Weights of a small image diffusion model.
Model: 1.71M parameters, 48-pixel images, norm groupnorm, activation mish, widths [64, 64, 128].
Training: soap at rate 0.0039, 14900 steps, batches of 512.
Data: 90422 training examples, 84.4 epochs.
Rows from block 2, named by matrix and row number. Each number is 128 + 32 x the weight over the matrix's rms, rounded and kept within 0 to 255. All counts start at 0. Numbers have three digits each.
# emb: conditioning projection (model.mid.0.emb.weight, 256x128), inputs 0-127
emb.12:164146074064112165042137132173140127095130185114135065129144119134097099140107123084187103101159115162143097129089111180136140117166090102130118139083185114120097146121118130110170104154116097163179049088122131207115139177119064100137129132160108097162145137152102077148151168150107038118119170166171133123150076117108162178094187120105144118200068116143144129146124080176143047061087
emb.13:154168134089125156119150154081112115114123078105149086073221227172128121132155154123199178169116133054123138129134129132126092129154087133116105121077113108124069127111156172064149136099128171123177135163137130125150155145243157105154127123136080108139151130136112056158095120138127143076181108141141109173130127156148121133128144111145199137151163123100120192122084120140151147098080
emb.14:170150141143127096145222102153117164099214120156079110151123143096139161080127156146112141143154111096194109154118129103138135098140117169133108126107101203133059132158140134104090121108104131081150123169059118164128124078082205082121140070165150086091119131123129135102170150162084136103096120140140168082192166124157107104139142181139195128167223146096091114156111164138092137117130
emb.15:170121160179112144136197190095186169141092177139115147099094169129162173161175118098111132104157091131198139163141100099097165147119105125123128156134110101137110124118117207174125066056093144145178154120085169058188138145155173147201120143150130161083172104129100135171111120145138121137018076158120127132124160176129131165148104081130159110141095147109201137173177149133189093144110
emb.16:102146123137116091155145096057112118117104065134120106135143150074079144135103121176064129179147104134107114203098136117146174134084105129148075102151099169156120128150127147146104109106157151167112099076126186121105167096139131186127070121145120122157135144148102144099170150106110156127211137078075131175051141135162114131124092138123139108130118092148054117125124145136085177145132
emb.17:116114123164157128112097056196211167142118052137130083132092097081159099059159143083144128176077207158156112135157114168174140168127119103149097156131085132147111107165100104075128149162137130143132130059115132156137158140168144113150090085128148056109159160135109071156050082105120138128123133106121157144136108120075101104123149148132130083105074149166122094132127172116116116155130
emb.18:119137087100086128140174177096106149152153165095173135158101131130141065143121105108151186085175143124136063108128111136118173132138133106098083106126171144190109164070087149138084147150114158085096183119147101126145106090132077112114172140084151106140117224119164153109172110123129118085079113154102157149078084109109152076166156085129168178120131156048130103106176119096158096098074
emb.19:141145124188132115142047160088094080100114159180163138125141142135146148138123091135128164081180158070132107123105111161110164140114131127136138095098150126127088181103076115168161162202148147157153075069131106145096152147121159071114111134117130108107054146093123140198114142167103177056145123112168147074070143148127168102098137137108151120128147168135160075150134135110101157150164
emb.20:104113178169136124180167124150110087169120095087154165134173109152102147160166107134144200136194166094125092163134084112105092183134186126041144185130101120126154166170109229108094094167155141166134185163156121084109136175149128121180147068136106151101120184125170022136139125168167116154147112108127138109099086177177077118222116109110162118113149152088155160162112131086113102136180
emb.21:143104070087139114097137175116144136125176115140098097091170169125126128120110134128145102132111127081108182146081065145168124113142138075160114125120151108161133146140101170153202088146120123122088138207062151130077128098142074086122112156148104125101182093122109169091078074116145182056112106129106165094097132115135071153140043098123161124070197111124118085146115124094114115133142
emb.22:121117077148111147134102166094102040124168136120174142120126130141122167097149130186104157116095124144074123110113093140094130077181143132114157118101143120090092096138177088105145039116117159134202108172104156150095119102126042104104111136137088115104111120161136119114106128126153137206078078109090136138122128177075121123155065152134102111136082110168179137161141148166144062150163
emb.23:130148146129155099135098173074143145123141085175072112184144137148087148167101158198117145099129162098131065140126176085134170136104124113124145149139105175102165093119060082176095098107129103208117102115171075170111146131125164047193164091114131131097069034128175114153162184139145116186089120113150094091123105109112143100089125134145107096113129093144152112085105111123160098052170
emb.24:160128145145165139183159151114105093156123137067105142149140146111107123119147140089119179155150132106072129079104162106114099167098137179113177140128167130091156140122126176109099115119151103188176176057122135171109143123103111158126132156100100162127170096113110169103081096204144126107154152195143100119113149129145147160140078125170110130197167107125199163181120177107160091101111
emb.25:133095053128126164100125121088113156155150142083082086187122161052150209188134120094092195089085144183104126109145048146082081151147107063124176093132097156110157172108122217097185118161109156083189121152083153138186127142096116163117093166108127178145138100169093135138153154151085105155155112114159114136148146117092138126125133166091155128079154090171118095096122063105122173088140
emb.26:110079116114112125163166115148174100148130117123135094052168114168125112169163112103114099169120128093102106110094169089121183108139179104130162165144158140045134128107151106110112117173122089081137113199130115068089113090148184128167117137164085130101149110107122124165128105121138103180102110134136123155153121105091100096162097171110108097102103160155115118116108116149163154122142
emb.27:137145105080072117129131142122082183155154119130096137183141133109088149094147080109158116094105107135115114082158125129108127087129130129166104134170136121102140157091150171212169073148191139084171133169124185124130085058125085112132121125117138130130106136098069067170197117141134144191096106139162147126116089109128138135140149141173113097137118112170111129148095148122094135159155
emb.28:110155132088135114188099118223194135138121156142129128109161105100116147086124127131151106105089146114121078180148124164135140119132124084070111127127127154155187188152131150112082112139138112128113077101132116132148123201099143100174120114084155120149071106084148120152096168149104176099107117093134127089074142040121163150098100089117118149113084139175103114116087112110185115142144
emb.29:106114144121121138126140157132168109102076114145136213101116186116128144139115122148134141132095120121116100148159088135106171096169155138148147166084137064118167060138154116121114108115144163147175135130098090171128163113161159083133124069176075091176155133129048126147146081104120101124134112151115092125139135120027134076211122197142073093125112120096120073115176134124161133118120
emb.30:154099126175193091072136142168094173141101151114097143143155159109132173095077120135069054090099118099157123152143092184112124098124125092140102096174124083106095055134153176107115156115133150111155139077150177102115198140161140089128114093135082082148144139128125136110162136134153131109096134134175152155102172133104109126124131070113115192092162116122150118164103085110149125160122
emb.31:068124104062038161101102127116091155122126138158047073163134176186111153099114133141145108094128170151095091134081105120113154148096114168143132104039117098089096121105203142187145112128137079161107140174109132080150185174101151184125180055120122127113133102108104104092135160151125192111093094138095124161063144075126030146156129188167143162137134038186098136143090129129126136085117
emb.32:164144110141131126118138127081130125167082127117124172123122162051116096149100107098042155144102147114131149146163068148134122126178189130105053160136206110101085083199115134083110199142129184152070166132180104129145086118165128091160107156123109106130167073121107119197172188126107084142137126126148107135116112111169130126156072117161159107093112123146137140128127083080148185130124
emb.33:145168168082115188079086094138169102141161116178140117087169173135138116190124132147131118110172139089149151138117133125105105127150124075115116131154149113078091109112085131150154081133141142111134133103108133172092089149180106114156121131136146182159178132150093088166113177139098127197102122132146115118137072162124099179184129093066076119128116176122168155123139125134110124140148
emb.34:146124168130096158099117142071086148099078171163168186073125117139126105162149126116136160131152152131145115070127055138122146126160132149168113119170139171120132159168043169147131104144100098151112125096109122127119085129113134159148060139126145146111123099103115137158158118110175162102133164080082087181137064087095110085164154075144074150161169058149154099123158116145117118125113
emb.35:157142127173134128068171121177154112164131163107164111093140096176123115130100110127148132153106090080107155143124117206134116142130104114189160160118098162114197089076097159139118124149104153061097158129128087137058110144121166098120107131122137168129147177100131139107129183157083160176173154149090097081165107109147107134209158082164167092135159104152154144129160191138109075140082
emb.36:107131111123107126105077079124165100117134098179145130185120116169074112152160124134101119158154163067091124118115160109116102088083142129127101165157104114126106100145163159148118092123119122104076148166128116134096108144114174172093057139113112102097174133047131125129128118095120119143157102124159169121121143092157067087151137140126163147141179197172198100088161111177168118095132
emb.37:128135148141099109139141128123222107139134086159095138117137123158155151158088172100203143073066107073096124134106129189116115121146153127132159092198150129189118120127125154149132155143124180129126122086160165153165183071115090100097140150065132126146133138185159095120061136117169162107122111114077123125163140086163123099095107068146086121136149154149109149096104140126120176160124
emb.38:132165159159098160127137085164193104157112129093120103101130108148148117133121114138127187075176165144137158103163144119125065136099115124103152148137151120119107153092076130136139131146140106137149193126092112078119150201114157091089130143126154169161099163058147114177059074127109168118129097165128209178141064069102111138107153144081131120117103109115169126112143116114132157125125
emb.39:125158145143142127137060101149137185163121104125076116085124126153087150136172189116157119112089135090117105107131152074054134128133126105086091106092103169110169152130119089184100164145127153155138139189136116178200127132155175113103125078127084120136154160092133127133125093133148095129143102144178157123153135158149083027133091143102122134126064166161170131066127089108124118169146
emb.40:184158113085155101129173105108122151121083151128120144183132105124140122066111107174184159123105091128125147089134085111141097154153115113177151175118194133125177158169124089188114124139163100134135066128141119175158148128104091168082081123041120080088106105131114116142135135141090178144121046122048107058145155120123143127108055195108138191136123104143124142083179171161107162090131
emb.41:110130157159128134085115114083119136159143161115098096143087090124091168095092079094116125133116105117155098129129080190103108111114121144154160161121138184073069142134063082120129125052103092124126125151193162151126148065091151130110085126090134137109127122186137169116171114083147082089170134080143063099177170122088135107103116135177141174069139152136137089166145108120072126126089
emb.42:081131115059093151103151126154163047100167094123096196102165149145104139093112151134128138134165209118167134112134136126077106189079159120220071115139167154113110193163113133125153137140149131108158166091134122079217123123154121147155143184145062124138114105109154117119097134123080172141152126096138146185155071169129100128139122089198067189135153127103164080169172107120153128108199
emb.43:141101097149133092139106154152169088129133131156086177127128103110049116099133168092128147161126128139093103147164114074099163126088131120141197118148182079084100202162113090079113060156125143135130094145137151075113188183105123175136126125113182126161111088138182136131125098139194158146115136152175097118112135164133116128128083145177177124160130137089134114214122156167176172126145
emb.44:132124159102103207140113164174149114144185144139121105117142114130183052134109148100129142109127063103143131104139050140141117117072173168162179118163175179098102160142129126179084050141137120108079120109140101159154111119145123142156093064102143106136089109168117100114095118137115069126104116145121119115101084096160123093092106140152084168184148139178103102112152135168171104143160
emb.45:119185128068100116155112071058177080104117135144201119113120078180085080135153129147163149140183090101110090115100072098065190145180116096138128092137104123105139103149133111142143200127140071122084117043102155146143055146129114121145107146076145097133150131102133056087175098193087159097206182091113147083102167142167095120094162122143144132131183148160121135107107139106209087129170
emb.46:136147188181137168057146106194107116164149175154179111160126134119170076145102126171142206133078163109146134181129166109164173094111155116149136148149127070107133065118090141126151181141120099126151166084146165173121150165124146104091152104116108128116159165170071118178190129196184143116166106169068131134124217106104106115116111055048171130104127137168180140158115167101163121148103
emb.47:132152102131090132091090110153121124145147124118100089101141080117158146147106140161067116130124151126136124134108121143131095139102148104104092069114112095141150098073168096086105191101212135146142190087142094099076206133148170091162121079110141044135124132142140160109122115098175132150059142113151181137133149119122173124113168122134162163081140173149078078153154150151082108112134
emb.48:077132104174116145068096147169121120078106112167089060172127136117134120094129126108106113056135121102139154163160162134089184090201141198135173177079184109148129099124109158113107145109111165112152174135133103107082100123146141154096158071120061189087105093134127115132154147144163089111115123164185086093085198177138105079129120078118102175112132098097092155168147156153151113090124
emb.49:104140081116174144068131161113107096190113166115166100173079089106144069120129074117081077177151154090133128132147135137123100201181151131126080135140142149128141083191138124093126145184121087105131106152083111120162133165177091115044117086053086193099093171117105144161144091132096099090198167089127103134134110147098161123087173152120085091101122126164114146193208117164164113127101
emb.156:109132035106129170070149158084134098100070108143045141115160162099135121101084140164116160128094082127145082099109196086119156114162134134058138108068149173180122183097138152144077158112090085154095092136102119143143152115155186199127202126156128172074109163080174145093141148131075134156124173091117081125126128104161128078115061171105133148080145091138119131109154113182150151134171
emb.157:114147179103106113139122104200094130099135170148144135099093121078145165181099133141160147136126176119116211152140140167067137149084155149077132080114166080131123101101153099139137113131128131150097171129102175190114153126096090106153152166097122146100156153092105167149118150095148100136148112070170079130149081148133134134145122161121130061119059169112141185133164126104115149122151
emb.158:186121147111189168112122115122142112087113112103171136155131098183102183154127204175162148160063077137147174095112114107104063154126188198128079130144171115152138062099142103132117132081138093096113115080116124148105143134152156136127106150138153127096173076092100134114143108128156114145061142088124140074174128090153092122130042114130113101127091152086145133111089144116142096135081
emb.159:167160156121170148138085160146089138116067099058060107118211133115055114103067148150158158121154100172112141141066128148198185031122138163074080116076125145123134109087199139123115138150156107098152117141100125142107142114111158116168134105130181110158149110139143144120114136115141138179152108142098086113135150139138109088168076186121102098110113137156111158142138129120146150161124
emb.160:130117197143103148133155093105046127147138103154168108132095063101167144144086165127124153133133118156078125157145094126190121152139126163149086189116123076158149096166111107110115116114190225099185082134141177139080079122108143109138133114164154133186088143107138115043099083091173148166142103163114114099078125104138119069146104154056179131125120141162153123129057085134067141127106
emb.161:166138161147115167095121153166118100216140069116090140175125102121081117115104136078112073140074104188079141110133131121122125094103108112114101125177122136167133102120122148151158118077127133131102158133134125156105096118135090129170161168127110091125163106094088183091212165109127132096140104148136118197090119103127175084100111095150142158145089094127195103091125141079071150133153
emb.162:154131128103123174088087120145139136135171194168094144127167099121118137081158148086106119130097133219141101095111104154094099110164166108083099159116206090079153132180173118149132176149125148139154135157124164121131143109139160154112135124139111184165124118096152129114165157073132099121114087160171173119098103153127082119178120102070124156129177098113159109048119170126192131112150
emb.163:094143090107096107104154148091132157120100154155126121076181170189153213103140087094140151135123119075145079166127059081078143127074087073080160108140139150120137116093023113148185184133053135163102203163142094135125156110102115161165185142073131110173175133099115152064139196125151170151090086129149068159129118159142149094101138118127186142106160110151126160088145164119132170120107
emb.164:118162107151105148069135122145124140154170129131158129098146192139087096131127088130069151127124116145134102141203133196144137126132128128149168064053122104124154179117135106108177121100181173101056109108124144098101152101138043126080196159128118092040123107096094104188149168086115096138185135085160215156151128166087098169124135155105162108110151121088104172107157147141143148184107
emb.165:154140086143147054109093144154137106145133135120099212086071142151113123090132131126140092119174072123134117186183172106131135123116100153099173161177140092114131153127139132157141105123195170134145144122120125067133145155116197100173162167144105136092139084122106072116181161134057098123183072163139170177112153146081093141157139095087142180144107104155148039145130103145187139190142
emb.166:152148099104104148113126134078099095133126145102152107145086184149115120135131106108105102132141104141124075095078127124138168132160129113165103144088162159134172185133129163154101067093084099097106093192151118142139072177158148140158156107020111143189112129218084131117144135081130073079144112082079155086137111145125045063153100131086152149122073148150123137192155096099135075088154
emb.167:194117111164158082102160164153169110126117152123173136126151132085178141120157172128143150133174119103114171109139167231115101157188130119106170154123135136135123119102078106104087164116088146121148153073158085140083096143096095106146105035068112115101131090136092108108125055099212114133090094134092105133162139087178125109132117141133091132124112108130118116078082184123116184215128
emb.168:110141113105088077167129071115161098089131128095089169132137131050111135140122124104164133107168129123128149089084108143139112111114178154094087140176091153119157147174156149179149104131133112090183125073152141047133193089095110135114163174154099151136187076142142097152104209030075145124133181129172114188110145074079145100096098124119103130151074115118154154120114109179117087095089
emb.169:127173110132122203133078151151120115145135063105168183157112097086126141121096150163084131091184105061148169112165119075163092108088111111154163101149104152108173138138137144116190088134093069131116135109168082160063109094106142088144093148118190137143184107080213169134121094125119167156105125073071101205077136136157145134124091116121201125158146096157127095117112095153069119170086
emb.170:132129080173129171130115135128078132103143097153095086098121107064129104180125122134147103103169149110121088183072137146146122112128231111186163135123167136116106193132129125140119101105127061102159143152165136106080189136155106122141205103144089098142091118190167104092141107173103183133134191085162124141134091123115120164145169135168117131058117195133112089105197106176093144120139
emb.171:110102134119175166127099099144152168141129122101179145133156129184173121124132119100113143127117189148129150139209119043169116126124141133161155137086158111072179164141152120107137155080143078121136148157167086151133172121049139146129077159089140113156124083113130120172105144133116101137066086131087183098121069126081086105133163121149126135109101114144133144106142130145171141120167
emb.172:115123162082145093107136158080068113140138154153087149133157111125150168122121111156137197143120109135092128151193144157116135158157142084081098087097122095104118151131132160106129126134185158138143074113142151116116139129101102120147102137157133145123162124112122167169133158125112142142145168135076000113053105108144119117113083086160072090134120154121129151067170120142107055089185
emb.173:106106102104142131151081090174134137134116160130126110139165119149160049168091128132073094126202109142148095172150081086158153197132141174071137199062163135129121126125138104115112095147116138092131123149103116080158141156122182153119140099145111129111127159132101123131124095157133157142112125106138129117081102139150144137123168098163132128108165069165126124126116156135108172104058
emb.174:166101112109111137132105172134187165110080125085080153158111151127165082166133115100128115159135172164109145143088141152109128187114048204127145125153130104134110138165119076116122138108150174151130138092170166156094070105120096129158153118142136119155109123101110204085128144135160174145234140149153171145191098126059103156119118202116086131105162118144194130145146142148125130154126
emb.175:178042099098116117083117133117164149098108123148139116131100098137143121113117156071095132139150070115087144101141116133003101202170148080188137136142123128100157139141095143210091193168170104160135097125088158192184125096061104180173119104118094161173187146160052129100164170094121092127199114125054082149052084154165103140089176191174193099185152103158109171148117133184132201143098
emb.176:166082188146111137105126115119102086190086123105131128123203148118150092136135114160077122154082077120090117117092194150125152119122132110153089110130143116133153127091136135143159123088237138085124114144093065156161137086145096148193143172144162113123083193143135116095101177119125149026135102111126118191129143133106061204100140177143085197138131180125194109124166142041079109167102
emb.177:074115115110144098109140143159085139196120174091125153143111114112119199106152172134096102129150163129132094134143122104160128141134099110128090128101137150110173112176100146172103142158117103116134116068102188115099131144106095079112181127125134127181115101109131164141162141149141168167120131058130136092163128148132152101112113139093168106134171115143144146069064100129058125126130
emb.178:113082102123130150119143144160121130125127153163093157115120090144107143114159109133182151132096147137118126164106091115113149140129130135129110155126122116140137148086136100156121175162202148152080121094171133125118059170097134088133067128069121124093148046082145133075147152169138126190094097083197118180095119100061148133157183131098138097135140181116115159144058090123106112061129
emb.179:138123122130155042102097159128104161116113149163116132149099151120151120104179150144119128161141119101155142147153116147109121093149121130127123189076152112092105122120145123168109151174146097180189124174085080203059089058132072138139066078167100166129104126090149113074183153113150133139104154111113136130126108188045115137161143104137133105136125146162116195130119124138109177097137
emb.180:112090149189112160119082167140047144139070184187133218073138178127050094169133094158180112132136082118133150139111143138134124127091182140098145073161169095132126058079102125164160123122165091122147167149076104125086090122099117099126124124108112147167145134120105118121112100106151154181152109152105070034124168113229149145181079164115176105102110132106142127109129154148145167127107
emb.181:104148158089157092108145091168217100163072174132183155131130092129120147141140152145203120158123107106167130148101123110135082109152183180068092173149121114134151127163085191150160132134174065148199133158110179199076140119171144146203130124106128152124110124098105144144117187129074124081121144110145142126155139165149142109147120166132131115120137155132119112132127157180107134153143
emb.182:140162118117132131138050117176147105168071157175122103187141145076106104124129089097120152108201144098153170175114107096127071090134125161134071145116091130148125096125078181136100121162121136181112165106106084088167105129070099123114200132180169122128073149119175087089116162158103182152124130123179117144146163159160130128155133229129151109089158073130152100171164094159161091170146
emb.183:135173159079161085100115142109135122093119115144159145140130132087099093082094144127079105117145180136109056090148131099150144138115147105099111111119105133145139117106134146115135140137124150083153197079096107102079155125131104083139088143073170124116098115115156120139116116128141047067155127141183082139135135110125104104130082162099054081145118169122135161129095087123161146166120
emb.184:137120123093112149153178130132130134183107149126131119140133137162073123171175167084115122089096164124108122095155074173130083137185116093119113090097119076094082070165111128114178100121176114140173124079140188118091053145163146089095104093047181171161074161081127196099123172054179133194113178094164159111088096154180155143108141160127191151129051195092120144140129130090104089170165
emb.185:102148159196125102104138138121099227152172134143162139136085133106127148138077119125101095141048167181130084094063123142153098114177155154114155082117181097170091133178188106147147171115129157090148116135140155086133082172129114085154147211090182082108115138206110071131088139101061160089116118113138145106127173177172131136136199103121120157096116118126104179101130137082116141124173
emb.186:167133127089101180202143118131127110107088159122105207065120075103139172169126122135147123126192173115159114084104141143208138112113123133211086111197158142120118140114104121198064127143089141083144117185145174134177145131150152136139167183103043150093085101128096111041088135108104072157134181086143075145115152101053137130154160182170185105162075139151147125139124094142189168131116
emb.187:148162166186102058114084120056143134150140098082090108182161109168109116110128126147123112111152164110136140110095087065076115101087133132097078195211136093070127180146199138055165152153206169146171148061113079104195102127149086106103150146143134121141074126095111153094114168117148106169145137146108170137047146049174181113171153104190111106119141116134202138135176063165079114094122
emb.188:167076143140092086122146181143136141092134137106134154128100077226101045147106156189162056071153176142120109099168105124070148187103168122126163143103145152185174140108138113112129105103094124162080117060149131108144171124101142106150152110169087193136126104145111135193133152133129105106081105101124140073162088123103133116117066132080114133159095126133168126147162149139154130119147
emb.189:136166177168122112161103113111088149059123112110184057130124141134142140145120099147126168148167137095168109132135094125150088114155124124085160154135046080153155110157206096066040084083122104093165141106126121166162146121092131157116170086157149094141129136098144106123151151112156124103085098088171128142072183082112144142154043088081190101151146139125114152098136094110139163133152
emb.190:212057130164145122134124128142156120104121103124145147137127125079121115048120124111084095088095203139109173121115112033152075105134151148067151133172129190111111157179131057131143096094093124145125152162127140162109124122149119082108099155139154118096121136127102085074088152129154119122140140093148144114200149149111120127095154109127153132132150136125133078154148120106101096121161
emb.191:137101113092132090115120100024141159135135121114142183151096123124087142113080140093081144130141125147157165162070154111161093175091147092091152161128106172158140142143089120167136158144110172080099154170146104119099162109120051140124121157121134083146132119115150070150127163125156170138087160080116147177144105195131181135160133146111172149159149102126167168149178070126117079118169
emb.192:130090161183125133105114116096096063141079096175182107164183102148093086078148140163132108150059134130159125143114111104125141116104133078185134182150143157124097201045144136147110169138099106143113121124135155122096148088100132080094067083142071129119132091121182188122161118103189113104086136147147138088155120125081131125190144176144159134148160061188124100107125124180148160075139
emb.193:098126139133160142120105120172126163056092164104180066139080147173146143119094178081133094103148112156119102143054143102138100127116145119134091098179117142178113088119159091172109133072147136187136157129048105117148134142076139079125103155128158179097095128126133088123130114089128104126133108056196127122057172077089139096130035088041143148149187114108159088106171193132142126115142
emb.194:155136186122166139123069116114099107083059127164149183117183160123144111124095168126119202088202120117144054051046095134083175121098106103159118116097116117128207119141156129171108115091128088091133170114163150113119102153160105110148084131114085110121162180180131132101142150123123123097174152150174145095150130104177123116131185133142093125094234090070126182079076169132146159066151
emb.195:124133115104145097098121124092070140143167107096141183127117127161149146123150097154141118137200122156145171178088150073119168126155120159157138076090099143159207141120194130141182140150129097109176132130157111151125098199131114158102168149135152093137129149161165087078156083122085091108101096116136163042115137115163129140141195116131177153158054151114156135093159166169165133136099
emb.196:143115096082130123163144140126114139086166093155115151146148149121104160105124122102091118077104072157173094162130182114123141086133113131155114096151196172084178146141077156125136169131118094052131171152146106122072109160135151082114153134128188099127098095117166134081076114124140121095139170192081065153126116093090125081122081142133148082113142152143086123073087149110145120152108
emb.197:160086119115130132132083151156129119117102087120158130134167057151177111080168201138123097170174080095089126096116144111122140146120192131172140050178109076100211191197106060168104178091113194139077181181107146124124154140103147084134088139053104131137139113132086182135133093139126114150141093095168169153066091103124086163177134091116180081139107107145125159133077089114120109127147
emb.198:139143081176074126112122070133157164187128104157054143192082102188113155128167162121114154152084134152168165157125162151085119171180131160072125097099175148131122088089062151170156146108129143149114150154065070169124095143115098121116137149123177119161172164105166192145130111154144109090135147186060109170151121115129147106134163144138133158090103169172100160178123190178206113100146
emb.199:131182116161165122115185095058082177120165092150165077133139089175128091036135119130190138166054190078056133155066187095111062082129121113076082127120119154152132137104099139130143133184043074089059060118183085092172173147101143147107077165126130096102132103138175123105152180094157104078087110140156088096121101104084129123075147105095081114050105032151145097156146138121065129151123
emb.200:135106156160134149162083058146088158129135132106121135114153130200153058122120165158143187131164112134133161173161105109073162098164180132110164118092132075171169117132179049194103107174117111176165078096124074105153111120124163138147123221109109075189091160155131144107087111155165140098143116148174132128093137178110112121177105125169140120122140138107119116103093097133117143083103
emb.201:078109093065089124164118127156111143108118194190134140067172144126147159125014088108142117141160157159122174138063138165171099136117161170180128200143138155139077139144147141142133100182176159110161134096145169073054117114085113143098116117118121146104124070128125203136100153137212140065161145128182106129047095112107139142146178123125168115053109192110130140115108160071136130134118
emb.202:155131130110132135060142078100147115121100067120129106160111121135115150104156089149122151121065108089112123171097073132073092102143103125134142195121147175142117140111146105158094116112146143170135148106130085163107130147133130102131143051203072133131123158132186059138136129125124122147153146165153101141072067127080091161130073113070158139077161095099216179099117128145085107157122
emb.203:139096159106119187108087060128145111162171157128106126085160100151091170132085114121151148122102083181146097119143194148088206131083132141134132133089172153163121089122130130094094137081155206077116060128060143178133094123174135168120060145126100137077152088078183141128179102073119118129183108211124106114122098111103107193149120095180095119132084101158140153131100142073127112116084
emb.204:149138119115123159211143168120133089107087157098144171159152171138123150088125088160129093089168111113078117133134161059149070157211177164077108128138083120107127139153139116121178092112119090201193129084126100144094120085073145128172141176205156088092143101149111132104163080157116134070119121122119066147131196136114098114131136160054093076140104109129164090099149104202170102115074
emb.205:096107111143169162184170123171165186124191111161095103069041108138133137119122136118108139097088131108150166107085140182156103199152114111142198088134117152123191080160102162092178122255146076185144117086148152125127210114100146063135137157074122173159099085083123064120101130101077181117106150125115117097159151102129163140118137090088154130114148102104126116077115079124113117150150
emb.206:129160154119078127083119129158127177146147100120116072133195175142109159159134127151142179165162175139119102178151131102098124109112148159121125048090136122131189130147081120110142112101110113151114108124140101103111095120100130107150138134146118125117090140163105135106151119201112124108112147118163146177129122136129109121125155136131154170122116142180144123080101134121126169085102
emb.207:143116184147087104140121154176140167100114147105145101162121109144067129128083066141152139125123126162100138179144097112080042110093145139087172148068115088083103135111172187159078128089040062085132112143073167121110122163127099193127097155186107128176171160130110147127139123116104137159148143111067131132101139106191145136080150129126173162124089118145097113097189118121083126102130
emb.208:145081126106151136149185172135181188152116105075147116089180102119178182155107163130129182142088070075140192140148094122078135142103085116130089109107165140115089142073135160129165124082182098099128193050121150162204136095080176120148183142096161138140136182135154119151173122131123142107156071138140182133141127144095153110127199146139128199145089167143081083055088191143137135092106
emb.209:122118138137166175132110127105125102165122115150075115157110098140168204102127161164125092091115099113208099182139177157107122066129124114177159144158165206161123110112127142096111090096144141149182110149178123087120106129190112121123082121152116144095119113115125169145141080133183145136103170143075132099072095107126101167145171156167066149100175113112126151109135170164130135113191
emb.210:162119103124191108089174095113140132084148082107143166101085100168162095055132127103140156133095135175067176091152117095148143135130128184063130095145132170092128140089068087152109047096124122117126108142068146097134152131143095103115150092143163136104125106069114113188162054058127122128154103157100044150144123134110144092113199160112096092168194072122173124114077108107154075031175
emb.211:125147192065092128144168100143125115147114136069155143118052096138117140091175119169144080172140123135118152159145144126126135101205119132124188124175126122146135155115124141123163170145087134196149179148122144190107072074180101161124094146158146161088091193115102057133096154147167126146155150115155155152088112130110147091123083125129068108111108086106112149091118131160126130109102
emb.212:063093085131141066106088117152150150112053116148216097141115140150145117151138132146095139091114100157066134127121125106111160135139104141181128088139131139128156106106121148113132131083138080071146114094117108093190175147113083148131119121054167133164165108084142142116127218137110133169042134103091154128119125161113076148171095142123112097144155136190119117099121120152135132077207
emb.213:133087115178126088157120148068157061145119160113164157159120138127136156183115143066134087128147097127124139163061104102149170103107158150135117116114143131124182103126134113119063116110098146156108149143145159186165193100033153151180135117109150073181128152112200149128153174137158045144161117133134152145102123159020154089101127099143255063146097123123127184090123143073131146136186
emb.214:132097181087132116147095138111122065177117137098088132128139167119114153150093135085080158125099149155191160132098188121134153136180064146116153092149133168152108145130163128167118094125111113120170138110130093144177125123072119134113110156155152074077161152218150103159160127059109132104128143134105100143178175097115138149179129109106171076107165114118113091116120072116112119119090
emb.215:115174088122124050158127076167086152152139138159139164128124110170135133170106153082129117098125122161210160107099057164136069168173091177102111164125117125105111099099144170085118147127128109124079053145126118109089087102153158120146136115108080130172141128119165138203191147094149165088129154128141072114137147063097142144129100160112169116077126130154150100103140156103148120069098
emb.216:116123090114119087095136141123177078116190095170163110102128109132109110052099128139145119185079156099148188212127111069153202146168158080077124104115090148125081131154112125091140164164109134098092161150116180175145089102096128127114151114122094076155141083156169093131147121168132099151128082073136187116149171088130165163045156142124107202084116125127159158143132077117141128139112
emb.217:119122162148101183104162103160116183185086117135084099079153127117068211130152111132134089183089141057079111180166112158074090143161149171102139115160177141065108124089160111087122129061120101085125120139109105061130117138131100092151161108093161193141101106165117105130133174084145095109119108126200155151144143107080096097148118112093131099134153076099121121097239128139184197071097
emb.218:201139142111156135155121108204112079081124162084162152143115133104095123112185102159083133103140118101128135137130189140157085124144123132146061139118139109124091140122111147141149093137111134141162116112134126100123119110126149075166132156156118064186034140148140139090133094160095112013116111112139101106094133088145107176141145149151125130125104105138157180090079168123170173151196
emb.219:118120130058126123107099164173132201092129104138216113143089135110115139167159123235066117118138037147136165094208100176128146154202125188042093169121132118112111104115127092120169109185124104093150115163123114110121109130108088132158114163137099133111070095083102102109125103096122082073087100159135126143127144094105185156093141141134138151108130104076089108145191081111127113077120
emb.220:097082075102153146093165162107147118145136171114169145185140166086117044155150193117107137117142085100161114113120164160169089109184213116125146051150115131134162151157129133111132118165174115157150108117115135110206135074111135095171102109073091120141104191101058095137081140152103051087106105089141108094143086160131120115168105106111176112160140128135151110157181112065128108068157
emb.221:159077093098197108070175130115096216132117138160061129113099141115113108139091148149076096122130107203115132159165178111158164140094127136124138184191165107131103123137101142131124096132091146099145103093153123086187146107177109050125126122134101142150140101134134167122170095157144162133074143123134141176154074078153161140128133067155089094092119125105138182110164088102110124094100
emb.222:094085086097106125115150157112145090105112147162131161094116172106114119154153170147115150181100130131094156149114111115144144149110106142128153116048142138112175117154086087127155157157130127085124057190134142102111150088185100112117113123145146103113125173086132065121148128124110141106175123165113109110123104115117155177086138085139122089124158134109135101074117159158115085097151